A small sound classifier, trained from scratch: trained on short read English sentences (LibriTTS-R).
Rows from block 2 of a small sound classifier, named by matrix and row number. Rows with one number belong to one neuron. Each number is 128 + 24 x the weight over its row's rms, rounded and kept within 0 to 255. All counts start at 0. Numbers have three digits each.
After each neuron's rows are labels from the 100 clips, of 14976, where the neuron reaches its highest value: "strongest on" is what is common among them. Only what is clearly more common there than usual is listed. The data: short read English sentences (LibriTTS-R).
# fc1: MLP up (model.blocks.2.mlp.fc1.weight, 1024x256), inputs 86-171
# fc2: MLP down (model.blocks.2.mlp.fc2.weight, 256x1024, transposed), outputs 86-171

fc1.726:068146132163132133137089122108152156096124142132155108123135119131148126118122145125123146119154147160109123134100140141095131161172140138164115123151106157161150117112144102101091153147136115177069147154180146119138087124181149080111108148080143116117150138
fc2.726:194144123117120091131122139143080106117131115161126089093148118142138134107169126133141150183118141118156118134159161116136121128105141138139117109159144087110136107118107124128098078132129191118107113120145046066125106089105118155131183127102093138137108103
strongest on: voice: female

fc1.201:121100083112125127117159159152143094140118125143111124123118101101150134176102142156118131065106144119126122143137174120120121070149109112110097148088136119121101106091150135154161142083185114155113107093136100157138158134075140124128131117132142154139113082
fc2.201:179117123111188134152138143132124148136118122102157109122102127159134096097132142063116145147137124159104090141134132093150135128129142143122156148122096076120124128156072127111106170126095156123165105111088130155120147137149110164136123136133163140135116144
strongest on: voice: female

fc1.661:132104169127109079146088104112120158132111155108161118147104080097106145114109143175131104123092114095117133140137139109083182134140144124175095142107138116142127141112099143093128149113152111119096125130172127117152127182160109147167117146097134101105140119
fc2.661:148123173115157127101145105150137150144122116128121141138105155154111132148094114182144131173112156170163141110181156117114128168131150154166084121096091133144161146094112121121093135149123123140140115101092135137107114140149128097161128126111125155100128116
strongest on: the word "of"

fc1.633:144123136147121119140146128156129138139104138136131140134171112146154129122121134137144143153191155147113119127127117146117149068119154148130093112136082116138160110155142136135140124150125108148115090172120111111129143151119167113106109146132108088137163136
fc2.633:117105109123104146119130133131134153178121144155127138158112147192067134156141116136111118113163144158152119106139155111111114141114114122082134117132129077127101114154106128147141110182104157125145125156102128129149135134113138117170130128151148102135156123
strongest on: voice: female

fc1.20:113101128128137130122128104142139134111094148148118098113183124124174156107114126072096103130108156135130125143144112133126153147099136130140126143126157120136093088081128145124141136151137102161131127097123113128150140123178107108147162120085106135125170105
fc2.20:145142112127124132085157149133132157139159150128108116146125104124167090154128109128125090135088131106129127115078110124129091189127150128094128121084146114124125121148126112113164129135071152157139084169093110140147140089127093158156112081134146119133115124
strongest on: voice: female

fc1.279:127134079125132072159107121088138125105138099186144151101132136147118107137143151103137179106127072194118079115124128097154116093110141120151108083119102136091114162165137126112174076111131110127148137102143158144109128117160093139135165130149098104153144103
fc2.279:105093136115135110118146096151120139132164102137151151122105150161179142172151160136147151120152142150085087121121134126198156122120167106143131129164136173157147141123113114136142095110126127154183107120138152117146143077123102124128159119191091139156098125
strongest on: voice: female

fc1.543:125128119189130161118141118102132129097103162152136129157106145151143163097132154142126122139176134155114179137118180075111127037123156110109135088115152115130127126115119115104113143159113119099112132117150076135168161128122118122153098114122116151136095137
fc2.543:133107159102150120163119099092161173116089099078120135057141136106135153105143140124173137121099126127077109156151146121147161132146125111097124157086110130151133110114168162158129120140096118139126115120134209172093147128096093106115141138082115136157142153
strongest on: voice: male

fc1.151:154138136143110114117161162115166137108110117116123076116092107159126137093143174149133147123120113112139142165155092163153136178153098103121156141102103195097125123101119156129131110111152152109120072121102152133128125118131148146149107132080124143143147085
fc2.151:127114128115099094160162109134145093106149139126129116107118153108102115117154107119140158121162101157122114115128136122135142108155149102113126118124148129109147131106106133161134118130122150122114110168129091140091111119083070101110127140112118134130159108
strongest on: voice: female

fc1.313:114104122131147123144144069130153108170086118148121158115180151133106155140143142170096104161094144156157134162098127117099161108108121135130103134129144135118127114100175096111101134157131099118140119141177145162118097124114089112112078117094144135080124145
fc2.313:149128177147138128135132124106163148158097104105116111118158126116078123133109128140155107127141170141163144159117133140128112125109058166108105120105084145110119151137125154130094111103141151084114131131106145154152127105114145099095145133142130117127147132
strongest on: the word "in"

fc1.680:109160106135119112163122179134133142131088104114136112193158127123096115153122100139133150094112135158108102134105110098104147144141083146133137122181141084147141119094103123134124173127121115087153098085119135155103150145163132085111099142121121131108154099
fc2.680:107149120138123140066143152118156126109102109177112116095141093154161157151095130146115102131113120126118121186087151148113134125150105106147129116113115107079146184116113098152151147139105143111096112148102106113104137132111159144146145104151103126114096111
strongest on: voice: female

fc1.370:130109132119140151120159121117152134143113098109112138132147139134095132121102150136112124124147125147118150135129157129149112115078092091133096144121158127078134110138147116167122109149128200149159107128159121135161139114098065150137121112146088159111131177
fc2.370:100091145127166143128160102146099125092155164128143149127150108168115153129126136145146108126151109125142114121121128157120101115093063099159136101120117126167117074112159112124142142123165115171138147094116079130118110160156083137121091129128157087121155076
strongest on: voice: female

fc1.285:156108126080147108155100166094110129152169134137144124128123142168123107140117164113131157101136116131172119122123115122122123155126089138118125140132100067114109121111132129153150159155165103135140140068143148140127120155142138121133138128122160115136108106
fc2.285:142116145138113171116154099127135136139167136083112169086130157146133079163167126140104120118138133094097105118091122108137169142170082109099169151107147077145113135099120174091109142125107123125113130113132084124134138158131148104121132136130147096105173136
strongest on: voice: female

fc1.521:097138099116102133132106106081156107144114126141115103121154115110138108129130113093094148154122128130144114113128110138149115153133108171123145111150132101135160082148128103113077119099120125076100140172167125142129128138113125122097095098137127139184126128
fc2.521:131087110118132167131130145135121130118135159111137150155143147165112125111139116112138185163119144152125115108126111153083133144070132133119064128157145146113138150106129111166144128136079117107155146104100126140152122145149118091145115141087127143114118181
strongest on: voice: male

fc1.720:125171091127151145153122123174129104133145158098157145113125156190098099147120129136105130080153094123125147122137110149136088132149126116151124128118150084146158117162130122157100107193159138150143107146127140093169096135145136127103117113145157144110149175
fc2.720:118132131108192111138119101170127126139103095135104105117139078112136135138157145136137104146123130170113126143122119162100121092109130125083165098175136102085143099124132115176151140140172141153144151139130142105130050138141112136149190123116157109137176103
strongest on: voice: male

fc1.274:117140122162167116145095153130148133172168111155116151153111120168113132114178123125111108147070116118172141134133139147129142127116125112127136120132092110118118163130161127116101102110068120105163129163157131151128128152124143187130123113166173112119135127
fc2.274:090116108128127093138158133137083171131095156097140111155142148134116128150136141172153096109122109150148076136115129132122132131134117131151155130061121149125106119142095095160133095114143138108119117139116129105158054120120166135107097124161146136174139120
strongest on: voice: male

fc1.359:104148155106143094162172138147137095106127152145137139203157135132149114143122169140147135130096116145152131140113146120130117107136124144098126066165163128115117131148076117116093148141134086109130119127124164187119113128132091148117141160066130144135108146
fc2.359:085143146114113145092129141103120114126080156128161159144145099181151142155098144140131148109162142159167135157133126094157127142125136176092117085114108143115121129111143128111134117143124139087120134137111134149165111112159113133131155148127108103128159078
strongest on: voice: male

fc1.61:127160122097101157138135134151108173158146131112124125119154138147131173136116121139093110112139166132131115116139102120091125145161139162153117134128172169117115111111128108081146102170101145153128130125123142149137158139184179132136140121101096149104124126
fc2.61:116168140142135143170106113134103142126084116151172101108157094137112123150132153121145104148081156120135112124127174147100128155149146093123118111134168152112113138120142143109124118142149134142125122112120145172119084148119087136146122129131118131106142169
strongest on: voice: female

fc1.684:114120118114151094109122108144132109100104117140111073138139110152141151131121110112141130157115135160148109137085149139123142124117148094158127077139147160165135130129116099095144130130102112143185125109157127162132128120153113152091113141129187118151136135
fc2.684:121155135114158107149105151141114152125117120139174163118161153121109127119088156109130152123117114132087159119138114133126090114145119164098150136110132105113122128116128092114107170127175122198112118149125126125126132127147139133112151124100095144136134089
strongest on: voice: female

fc1.532:165117124115112112152150102096139095175133111158181137139177096095099155201130123147133168085118109125137098126127110095149104110121151155112132119098135100118144127151141153134113068092140142127141115117127144120134115106128118086132132172139134160116092094
fc2.532:140135092110086131141115146105071115164117106141154128124127103100139170065161124106138120096090115134125131147105126092134137166139096133144116117082150122109157122160117150143132092096142135125142120156122154106094119136098158119131140157113148126138101113
strongest on: voice: female

fc1.182:116127118145139090140140181151143135160113116123108097163112131169119108122094114135053097121127143127134155163081089127155042139124102137151107148100086126126153129100133119120153071170130134139151096140160111069109144147178155150104143100130126084106139146
fc2.182:146157170129156130091127139171129129175119105118119118120113166111091111131124124143166124132157156117125141153100122192156136131098108116130157130119101126175148148132120136095105173115120112146152143147164113080086117107121120156172078100098113128131091125
strongest on: voice: female

fc1.165:100133113089108109100151119106125138110108124116178160150110115152130147141111126121132154148084121156145116175117131120096152125091154156128145100128125144144159137114157150083089098122116122106149116140088096141131121148153146102114152142112121144165083170
fc2.165:074109122089117136147155157152140133121129142172115069138095103151120105126136084129105093144146103105114143146128108172140135137129116149177164154118114092084108132144089106129131135133152186113154091152157138142103143120108120108141144137078148138106146119
strongest on: voice: female

fc1.422:094139136147122129102147153074120135089110110154132123134100151138163113102195120131103169137159139147132080130095144136148112143132137095117112121164117089106137081121134158119140095149098092089109113107120149162090110149151154095123098130143088115093124115
fc2.422:167122126170104133151161129081138167120105121138164068096108163143130148189113109135102123098127119112097150148104129078145122140133180140145140145122154091128164101150121135141132095136110141094072107138125141143110135179113135084122123136179098150105096146
strongest on: voice: female

fc1.150:131057091111101159114097131173110166084171117132123148129107111156149153103105089129147148132097100171094170123148121138143134135118129131145118157137104134168169070134098145136156135112145129126136133160123114144109093138094115114112176130088151096133127123
fc2.150:127119103144098085126121144168124146104171122137108133131096081136150151108124146137123099089131104124103137106152118067121108092140131142109132112148170133142124119138138112123145162118115163083144153083096143134136146158118117086124113115127142107131118103
strongest on: voice: female

fc1.307:118135135149150122103114132188119153132184159146105132164148066182134097118101115124101085127139156145148146100139117101126166088144085119131143143149117121141185137126125145096140110126142115088161146100116114107129190079103109150074118171114111127121139119
fc2.307:159119140091144149149121081109159134096103139137149115107066104137122137121103152069162132133151115129089143131153177140136109116108108157111130156176150118147154144099142117077142125121146106165136155133171180138126146154140121131110132103083122113106136150
strongest on: voice: male

fc1.49:118109163077109115145123152117160117126159146089140136155146117125155129126114061102097136124164145131161163093103154132089092131116107085135114134108127105129115106150109114178135134153128104096112115109158123118143128106146122137149119120111107129127156120
fc2.49:106126125173140113071178085099143122108156137153071111129144124142119139164152118132112102135100104155122152134112082121135122120138123132136126138142168106109110137104130121127149136085142124145132180154127139077105103134106130117113103119115116142136122166
strongest on: voice: female

fc1.619:139096136122140089130124112134120088133149136125099101173131135141092128116082089178126177148127151105167153136107125116141126096119128113119111130132132111156124126153138129157092141120141151108159149135148122136084166119155116157139117106137126121095108126
fc2.619:131105170121133154172115131131132115141146159160123108143071151144130118112112123071166162149143171107160150125136148087119143115112113169126135132087128164142149103146121162084150142057119177082121121112158126132125117144132112138160109091116114086082102121
strongest on: voice: female

fc1.31:109120139128131100122096089112142154127100122147101127144149145118143131118102147124138113115112113122153128095099175155144116109117177142136132122159080174107177123146105132121130080121124119121108147088140144153123165188147106139133157148141100087084122155
fc2.31:088093176139151143131081184100130162155110101152126121195129137129116130129134147155142128126129110109133123146203122144101112146105129171145128136112099142095146088164159154118121147102102135117098119144114145137105117194140149122092115131140123108107115137
strongest on: the word "of"

fc1.315:161119097164160140111094124150152121119122109095168133129094138099124144138074196109122119183087184129095162161132166150107075124140158134094138114146152112111107133103125130113116110118140107156137105087129102126134149149137093126132108075117150134119132125
fc2.315:110150105138113160175140129156149109151117145122105165122125083174136157107127125148126097119153136167142097143126065138106134134117129088098106133159139143170153154133128108139122141111104108175121126154119137098143079134122145161084160137149141102100190088
strongest on: voice: female