From a checkpoint of a small sound classifier.
Training: muon at rate 0.0074, 6400 steps, batches of 64, held-out accuracy 97%.
Rows from block 4 of a small sound classifier, named by matrix and row number. Rows with one number belong to one neuron. Each number is 500 + 25 x the weight over its row's rms, rounded and kept within 0 to 999. All counts start at 0. Numbers have three digits each. After the name is the row's rms in percent of the matrix's.
After each neuron's rows are labels from the 100 clips, of 14976, where the neuron reaches its highest value: "top examples" is what is common among them. Only what is clearly more common there than usual is listed. The data: short read English sentences (LibriTTS-R). In brackets: how many of the 100.
# fc1: MLP up (model.blocks.4.mlp.fc1.weight, 1024x256), inputs 128-191
# fc2: MLP down (model.blocks.4.mlp.fc2.weight, 256x1024, transposed), outputs 128-191

fc1.369 101:531535495519512487521461500522482494503507522481511525465511545518511487493513551503522472523529525497465485473504496520497522478501476538501513491476533495510496511504496463492484516516458511
fc2.369 100:551498455500552520525481543500473477514517493494518531496503575510515491482491500474495469537511490500468553535464471484522472490499464507510479491494544454524476486498482511562484532486479475
top examples: voice: female (96)

fc1.620 073:487477484482540461501461490497551547490496510488498528488519518542556513485477481504465485479471517518485520469517474517499493540479500465515528512474489499501494475466517495482492517431478480
fc2.620 072:503529459490476511498495481508501497518481491498546466471510537476518512490506502521484539530528469487476478477478486520544505509487494494486518505500483513489547413476497528500500499492485560
top examples: voice: male (88)

fc1.530 089:501501483449550526523528501498503472512485514557471476483476496499536565477493478492501551483515489472517517509514537532507490481502491531516527486463474526469516444547509490493472493480478471
fc2.530 095:484500492538529548522500518559510464513506533527487457513508482519489536493493430510475497515489487416485540495476477528473514475468469455561547481478501492497505464542459493538495508531511495
top examples: voice: female (93)

fc1.650 088:515554515468489486489535478533528497489497487495506482477510529501475467505488494453538472537480499506490518535506507539467526486473480512497459490460514496484508487464473503527506521503468520
fc2.650 083:465503509515522507509467463491459496503481510546472458460481486527552498516513459499494500505470514537551548508503548481521508551491518510482489497445497500497470477516493494507529502508485532
top examples: the word "and" (27)

fc1.554 172:470513460520515485438518449484513502525504510494504503466508485535490481466513501465527499523462479515481505508476450492492531493485511467549512527513469536524461539501519516485491506462483501
fc2.554 171:507536469487484483526494507498469527494493506496481555513504530469520471463525472497446536474532538484575506514513490515463469511484519554469504493448463503484524513515492508474515517499505505
top examples: voice: male (74)

fc1.254 044:488480516498488470506510492514502500451507498521508542508496517536485483516506486506503516487481534505483519505549500491548523506551491524462503521521491555529470540467479519469478485521467494
fc2.254 049:500468513518503481542513472484521524473534553460524494498529533472532476486517480563505508485476479518484487516477494489506505470513495506525457513466539518466480495487528491511528482499486554
top examples: voice: male (75)

fc1.516 071:468490568515533522524536510465452521469471477486459522486472515441500488541504509514493503525500473520506501498520473476498479464512516474578512517524482476485529473524509506478482475498457500
fc2.516 070:540453500519478516500525532535491484475510465473458522508489529522507476517483499527489504521513472503516513468518519486571441489461507488545534534492462477494477526539473555511511468516509449
top examples: voice: female (94)

fc1.306 065:568510500498479547481546482509437535513477531466484503514497506512458487482475535498543519537513522472495511527518491515509474464486480508483498457491522454504480500494481545450511516491474525
fc2.306 061:513504544506500526506454474514469487500464514485484446476489536533490478480494497484525526477462478536523535502498469542474489494546489510506467511474510493498497517502531568474512543500469504
top examples: voice: female (86)

fc1.100 111:486485502508497496467466504519490472473534475557521494480530459487457476547503535537459478492527491514496494466503473488476498554467494435487502533494530524497529506499515487511530513504488517
fc2.100 108:479515471496475520479511477493548445492488462507516488486538499456519513524502475492521493476525498527500509549476512501490528550493464489526517488487531491533527508491511474518483526486477550
top examples: voice: female (88)

fc1.10 088:459487513498512442448460481499476500461447468526500505472556520493519495489498498513507466516532486501538517507488498480538514496477490508515533475502504509511485452502522494487489526485515507
fc2.10 076:490455477526493468481517490519501516538495520516491514504464492485495489502482494479497518456528485487489491541515557492499491511497502509532512483430509566510555495454515480516526506468496530
top examples: voice: male (77)

fc1.734 085:480525477520533462467513464500465448498510490524499519533480506589513555534526505512489533471508507503499453524479465517517495518495499491502516555508524547482494480483531541520493467495510464
fc2.734 083:526540477493547492485482565479486537475551493493529487520493515517499481520504512493518515531518487541477481514514521455510551506466441474510518535467500450532506456485536482509472478514512485
top examples: the word "and" (27)

fc1.472 073:520511511518497545463475496500517507505489476501513518506476464516500502491516523497499548472481457472519548506486525498507474509505523491499442527499514507520475538532508483520474503526526458
fc2.472 079:495482481506499514509507477491488535471491493482529504462480489528486504445468507524518495467487463489503479481500496495472520490541523487492494499516484492539482516507534491496482497531521502
top examples: voice: male (96)