Rows from block 9, named by matrix and row number. Rows with one number belong to one attention dimension. Each number is 500 + 40 x the weight over the matrix's rms, rounded and kept within 0 to 999. All counts start at 0. Numbers have three digits each.
# v: attention query, key and value (stacked) (model.blocks.9.attn.qkv.weight, 768x256, the v third), inputs 128-255
# proj: attention output (model.blocks.9.attn.proj.weight, 256x256, transposed), outputs 128-255
v.28:569574479460475536568483438524492482556464534437455512523487502499534474476460463521483494493526499512529525527515476535462488460583437425487498492498497458495527514537418525449519531495490559559530511563474501529526463519439493456504560535533508523527562476553543454459578487489509516479421439420532466512505464412613513488462512401543543417511504494570561461443506519497477480474465
proj.28:511488516527448545460509455544482490440568561552565511472489510500430457489559519497555451454445423508441532519554456458526556406527482566441440528570498570600371496501511458551434511581454541580567466468568550391553551468572444603501438582531447429492607519438505518504439491541533499510483477558511549497549522506485493572467471575472471520485450475521503474545481482448510485507444
v.29:469540519543492449485483509505533508573511499564486539572543498512463479499526544509519539460490538527427464488484514525471578507425536528537498461486538487578489495545521492473483482522502463495522514511464473479453533446480485535452511556454460450465532478484565466469451490580442505502491461506576547516440483534497503492556499513499492502471449463524504504534492498552436504514528
proj.29:500537470486521529516514503519466547471455508458524493474474467518570531525503498534461447536509511498566487500512532536468426491526456472449480528542487483425422472477441496497513505484492549507469514479488429448512531533531486516505539422545491487504509486461524525487513499473545508538471494488494554508505474506504496453445533522546444478433483548392523478504531479489509531504492
v.30:519500491407523473534553514484548538454472503478512439446519447513487471560528527510494493469462470460532482460489488403516535510531451461519463461551521469557548463464516473475499435548511485509488526490533576502508537516499450542526488510518465450530518479548491545515527512508497520502434492529509555559545482451475511535474511553434580491513457506477519473516489463467529478459498
proj.30:465513533507475511437534485503488493478483456507515528516481486494524530433512538461520489511463521517413407612509492515492479479437440478536489492473491514528498542490486478497478511483492505569513448517481515460519473510550503473528515453510502604501473523477503483501456523492481531443478434495507471471480535540525524557500488463509511489503539547510510462461477599474437473539464
v.31:511518452478471500405544470420468450391525567469441433474523488470533518561486604469501478580502441512397489567535508483489406570537434529512521468510503452443542512505533437476505524457589582518461478544436473459537490444457493408520556471516459531576468541504491460564467538379461476481526473517524352500564495525467516431487473595604479555481474595579503512460593438459442429457414
proj.31:385462513516514503555540561503535526554509441497535492528450517429532527524457510460547563452579576437502515412404564534505508428560492493536547600476467502460553498562415480466420457568472479426554580489496495457497516471470542568527418513567440481483480507511570519423582429581493428457479505510454501501515546458548552566505524420427452487515513470507553511513546538513527489492563
v.32:492474480439434509440551580506467568505475543506539531535455439432484557487482487435489457479578497615506475530461459506464465577518448500450473487493455526497434537491551522412546515567493569404465526490616508508478508483407457536543595540487564534466565496427550549500471521456522513474494426513528561488499592540549465488474452539493488537427489426487547443446572485410588523480518
proj.32:459556523517534542461437550507512493517453428532508507447472550620461479493500464477461492541442546451452539449523540531529577455496488553524604540531541581469538471531463493528522491423506496576498477465429527530473507593558506458566457547580475505518480532533523515404519480495535477405531488407453483534434462488476514542537528478489559423584613449509480423495539573526439490547472
v.33:579474423509491516536525555523503508513481486528485524504520514497581513502528497467507539501483472505551437483537539568506477443564493596554571480498456498532515489537582538500476510523511530458442477494469496524483490476550498507507488521445528473491525505482490546490510565478501478627489567498483533464527524479461540491495511606517510556453454443493498524515526505451512489476492
proj.33:471536473445547427555489475460512455485505435533507474512493538521555452484559521506470561511524543498462453508429495453526480505449543482490492484514538521420473568530490507539467512474509505506543537511490533513513469473516494537415477488459469540428477500509444530513538408477458526411551571491519488515476541541538486537561471489521497422489454515522464505506513416532465408543513
v.34:479490444462412464422415467541500483483443553484563497467411449452491510514515449522503489517492562488461511513446497484525448400543542514446524551478551496488517527535571408504507541509575577480567525557503514509492538555520506522467583468536548534544473557498516465562522467454542492521518535485443467537504553513504528448525485456505504571448467539493497514477472522519509496508464
proj.34:473557495538479527476527528452460552555525529466483520503520586519503611484531559405492539470479496573497500559590469548532592553487492509520548496490422449447478503494460615495415525532471394442471467507450451477547408402537460429438461520532442471563473467564511498480473508503469469478490557408565511448460527522469524493471488539484471473506554476475498480469499506441459448508543
v.35:507591592457457537519482505499467536542558540511501496500509595523551501518516611494516586444519504487463440492454526465456569513504489442535448542547490473532554500488436573535470505517522464549506421397518475529460456488513432434491409485424442452500406442534551450524451483522499583538521446490546519572532435548571507536504466505464521463459522534465482470474512483520546416560539
proj.35:615487482528432464489490516546560456409440577489554495503524379458452441465504413520520505602497445499457526506491508522474489571479516582457461488547419531491456542490590498505561530475416559412471557515541545492509604590498534493535625464496565557509523523425463577567474547453584537547426467499451473469609521475462535450520458547426499519549488520477442522492474426522536517600497
v.36:422570497575479561476456468563463514391553588465576459536546542546445428535421507500563559580484515485527532605495540500502491519415425409427521509437591507436560477538433500506541448529547562571566537558518458482443563472487561515462463471520436453480441483438524435502481376448458581440437549543509443520551531442480584433515554537479498471552612488526490489493398526456450554525534
proj.36:536541494530439508445513454456578532550434556509526570531505491487436586435514566422508537444517445496437519475574491530534406571530522546516481524503407445505520502448562460537471550524474488476474506563538457574531450481555491449578493510533509465496506557541540528468506668540494481512459477437583456550526468532542552456515455563542489512458470535455599544498551425485498522475453
v.37:479531473470471464411506526494482452547534540523508460587508474505525488522533442524520521452467510548460440486503539533509490552504476504450514476412501497448491520498508547503540479548473463568502501427464445503505499485483500478529512519497449505500494468503568438465518530465517533489518470507530522494521504512476525498476441547498489525572471494544484514500483488473491527517501
proj.37:482447491494471510516528562536531554449508424476463557490486464503484552477526485480488469488480509451539523511515479474481551514506538493514552514546494456504484499451491432484458485491512470489462486496486499500528518557546501452501466542459431523440506545460440502489483464524422506503494524575440532498478536502490532507530512465482470428426534469455529516535575488524488414568541
v.38:454516547462505493518484512480517486488536447431448488490541564506476484522507565501505504504495514432451461497471507553506547520529528505504521526457487528535485507499531547541495437536505512555490494474498485472494500506586519542463509425459441450423522483445502544412558516549505534425512503511517490452492479489456454463473552472547547500487495501499523487504616512491539471553531
proj.38:488484505446521467511467487584447519556487541562547517484474414549447492503519528531498509514572520536461530522510475536530556483457498510489434541520547449501566526403512447540553458470457496499528558477503498497506477465468511503560536492468494566480501555494526550569527507452494515463470482542433447503530509520502527527547565504477531497514456517559478534520392473589507545518477
v.39:474527532487484513584495499489421479474483536522505495474541474558539445543503434519486526515510540404524528571497535521463425550491563464578555550540538445545506531545544499494496483452473481532553510491479574454461498532552485509475420533479512413456512494579451507452473512492511459549506499510496445460507525521465486515504575441515472530487559483573512386544495554487483552494456
proj.39:487493498503456430477466438497499478529503554518417456494497487462490525541501595456540465491558466556504467502539500489462527420481496437526424458494514523530519447433475464515531519564530495511502530571491496519535423486517486426539520497501522455480568536451528495567592434504454511541467483515524512534415442461521542525530400460520534540506453478494442532533517522538486494470566
v.40:486587577450533446522457498477484519556455551580469562533500521510481555407464497521401561513580543566498433471516527417515500439526518523554570516515525503454561479475412499454520502468440456457490499484545556465505502536529466410572468469499506521529516522555523486552523486572579533582492507494424549453497491444532524478491483510435553533509534491508516483545549401446533500492449
proj.40:479495453498469511495456488497546429442533522501544489460551460448538486608476523515548453526496441459481558465509572591413509447478471484506503503480494623509445491513534471539462547562545560474421557546439559592507572519524518570573507487439553462458455469489468565532572522428560464425494456520502532550563435497420393537506514437490448459562552470514476412489513482490523470488480
v.41:412472541515469550512513416510537508517523550556536490486401476544482573487467508496502536500539520525536467550532477537545507529554482515493462484494515499513503482469471497505458444477501490511452441454510440502521532510486472460493517485499429436492515483401546542481484543531525487488456465463537499506498498521553461526497488493469587466539524451481466570467504545522535502530517
proj.41:545484482521518502401478537499524530452462449520472484469480420464489483485490500590511531536496493503492480506468458465496499536477486503505526487477502483470528487480475485481523457472541503476498484540423480528391466493519557578564493499550590598509517482517534502500566479559551546436474507538476493509556537487468535498513531464482447536500500502533531487532515495496410523473538
v.42:512492474496522427462447441528427503472474492446517531439500507488421492564481499578457497515469538463501546477486462526568607459538428580506422447463612535429530458479486511455517453515529553502504456492526470459568524492498495546552583523493540571513463488490528491434510448514411560545537482465521547530482406524471424482541498596504561552474522532493429589496563485514524466518544
proj.42:530476556431549601423528496457525531501476519490459498556507548456489515509614426533513508517481507579481531437517548433484509489477494504498536547502466489579448570507539530452497524506538542511425550489393565465518517396525502488480458482500482592474489474513509484533501538464583470536468505550506473485552516478511559529454510475494441510502406557494557500436531446514597502523431
v.43:574502528416410534579545592424481564608473377499458477535457476436576552532547536370434404434462533524528501451487533521527502560601504579481523505510416489594474404530471645414554535531498496477407445422454506533507413441534517503521611522476476516506498389478527534465614503478469494457554534496476499496471524565460556535438430487488508497507462472467562550485473570454570500464470
proj.43:441343495488549409480484491530492394502490487506536419431516543565473444590559479563517463539566480446504460410489491455532527313468571476525529589502516693488544522530558449572489404486460535531549547527573517562558538614462519674409438470467543419470496554463481469546530457529569564534499443488531535514514520430475481557554575473454579374519529400489406345531524510588544526532523
v.44:480507512495480470493503503538576454520486514483440523531480538505536471518465622506438561515481479423551507508445569471476514481504508515547566528527452526541499540505525513539508504555541446533489426483506548519547469479516479489512529467481461439497482488520505505465515542452553383470569518573477467534536506484461511490533458470570523477510451501539483512479498537474486554536493
proj.44:508488475468541477456518500472547474459540506501520421552565478541508480500536489488468521508518471507509457537536444533511541502489491543437441508583545541440533478507481508505527458467483493500486575501559504513489546500473464464494494475486450563470511495529476456515467467549517547559455487503443522482483520520524464448546532497473488483466532499455496524496489477503490476497510
v.45:476441422569474523488534500578502548470467476470528514573417448559546528510467444468505533474479490500453457577530465561462518472508481569551524429419530542460539533538561450506474520499547557512511514452469467571537502406516517475505483523523549491500488473492514520498484497489471457532483476528476474514569542485463507493439493537502525516499441520535515546583499534463531458506547
proj.45:504478517481515523475475551463532546535443488531440436541539543492467496498552468468456589508471540501453430459490501480486458543589530450451556502589538392419543403487484514454512474533473502479506494477477515444431476498488533453489532480488446533495510500507489522492571585470496551477514541512521508490437547530590483502533448489600549512483505470559498447450582518436467509518518
v.46:573433533530512464565547502508587509593464435590489580505484541545447514424530475424488472477522487522501529516571489507540555518513512576454549396525468485474471502539494452438495492481424414459437497549414419512538430477482486538478594520466469533490572471533448493512519517481436501513568496435549449440427444522461502564496447510557517531469511536491481533572467536528467498466476
proj.46:397457527471539485496493505501476507498559562506493376472449513461535514560476487583537499425506533483597502536405433492533432530444545448531462499524580517502500509568488494503532495518565542489572460483541557496466488484504465556510475526491535452420513517540497420509504478534488494516443497533528479508512441437513432474414527468451488451516495481484438516620450506505532548505506
v.47:473494442444470505454562565486465464510537433439517370513480487462506499566512532412467529456490499423513479518523523530501419429602488526504512439431404512497519489514488539528543491554472469497443483518452475517491473572526581538472496462524475543451592494464478425550572495435490468398460481507501455457565516423459540468496546470538430456572459494485491471547402486526402565535543
proj.47:523492443544507486517513541478525560527519418468540415565571483533538554529496548562486428485453523547543551486540462468524527461499499445481528459443461425471501505549543421459515555415511424420581523451530483452483513489438388532436530518486456471519536515592441449469482538519490471531543548439489454570456575573534500467539493535436508496518499491479520555442455502448459503477480
v.48:459463511471483519443501541530500542578468446522563496550482486503600495473510445514523545516507478647459432568543507485547525527512521490537482439497472475510515499482453574478526505572489443477401442478458507464545468506556483515498532522450407482461542421511545418502429506543486462499516453459527512499468476552528445499524484508433545470570452423553446557524473532426528484494458
proj.48:541394626559543448548478435403453474480515511524531477394560487405486562550482473504517516423495462456457565393461376453500491475483483477420494547522559573498539520453563488530515487472565514544519544509515508485510517496495483471425547506487454542459508582477521580472562489480471540485476547604417536495511513438502494421569539507520521488628477562531550511512520485491500583506543
v.49:495498472462508485486549454517508475488477523471508472479510469527466512531473477515497483501489449448485546454463455500444505490497522446550538436467516478481536476501504464485531528540476535483529529508464521505520461520484476557481507505488511520520498493501463464537473454485490542498467445480506480528481567524465512491520489523549455509525565558553460430489485527506504497482536
proj.49:498471411515487503567526500468493534500522497444476468522493600535514444485544462479506480476512528581541550504461520510441502521508464533488529536506495494510460505491541461498492529481486502480532468507468462484548498452448513443515509521571515486507494499490463466504473534497517500494455520445533506459446425535524531502466441502510533544508526497426520538532539505532546480478464
v.50:457484441519473544490434444493484508463500522467481484441472458459502485508480438541494553548481513516469534505504533517469490483487526527546470495516539515491481506480594464558486494466501562519567544539518442462460522504508489537475468509514539556450505588556487460538453486506411465499466461524500501522463468520484495466475491454511535503486465496549482477491526498570537415524548
proj.50:503507529579525499566469500486457486508469490446515566560569548501523504382427464468518436477476520535492521459515467545499488519496475509485523507478421456470503533447498544455494552504532477491434480500423545449540447460528454390457519475489453508539520493464524538456560578456456495492525556510455484453497542502486507517519525507511549577530421511491529548473482469433449517448444
v.51:525567456460466479472526501500519490458511475568451405565541463468455538509573494461527437443455439566569452537519474592483460564537522593534507544424467431596495539436486490487515483504430434434526544558463560446460483522504485544467493553484493558528602426493465472574405490559505527513454509466528490502481546476538521476460451558536473539488555502516526552448435433413558502444455
proj.51:489430468551496513582509561469463564475538456485558490440432465487476464513465528513515533463544480532468568453504528465486519390481554439530554448500479540457457458409442454528483462492534473599518478491483461528499582431541456550477486485513542491450447551502448541442562458412434530446541528515437480537488395515484539538544494534449505452632502500543478449536480491501422489478558
v.52:551486555517575463577543540508548470512512430458441431480495544533501434544538472508551456491478567373459506488589446529507513433480504455503508473444474530500509478501496458513534466475469476518511518551435474482442519513495523497537514554498449522524516499496477459450509500453469509494454541449477455472490451476448479581478533450513520496458477525551495516522474432527492473509477
proj.52:458558488509463493527512449586512539467505562455408478520500461440509522475565499500472460488528529587554459555453490481495510464505482464497430573586480464552440536496523503459498505488480499478555493527523526451521476471444459497478499446504501475482434551527500565562501506526500482547481523492460484493435534491573521495426492544473495539483438533429493567474511475550484566478500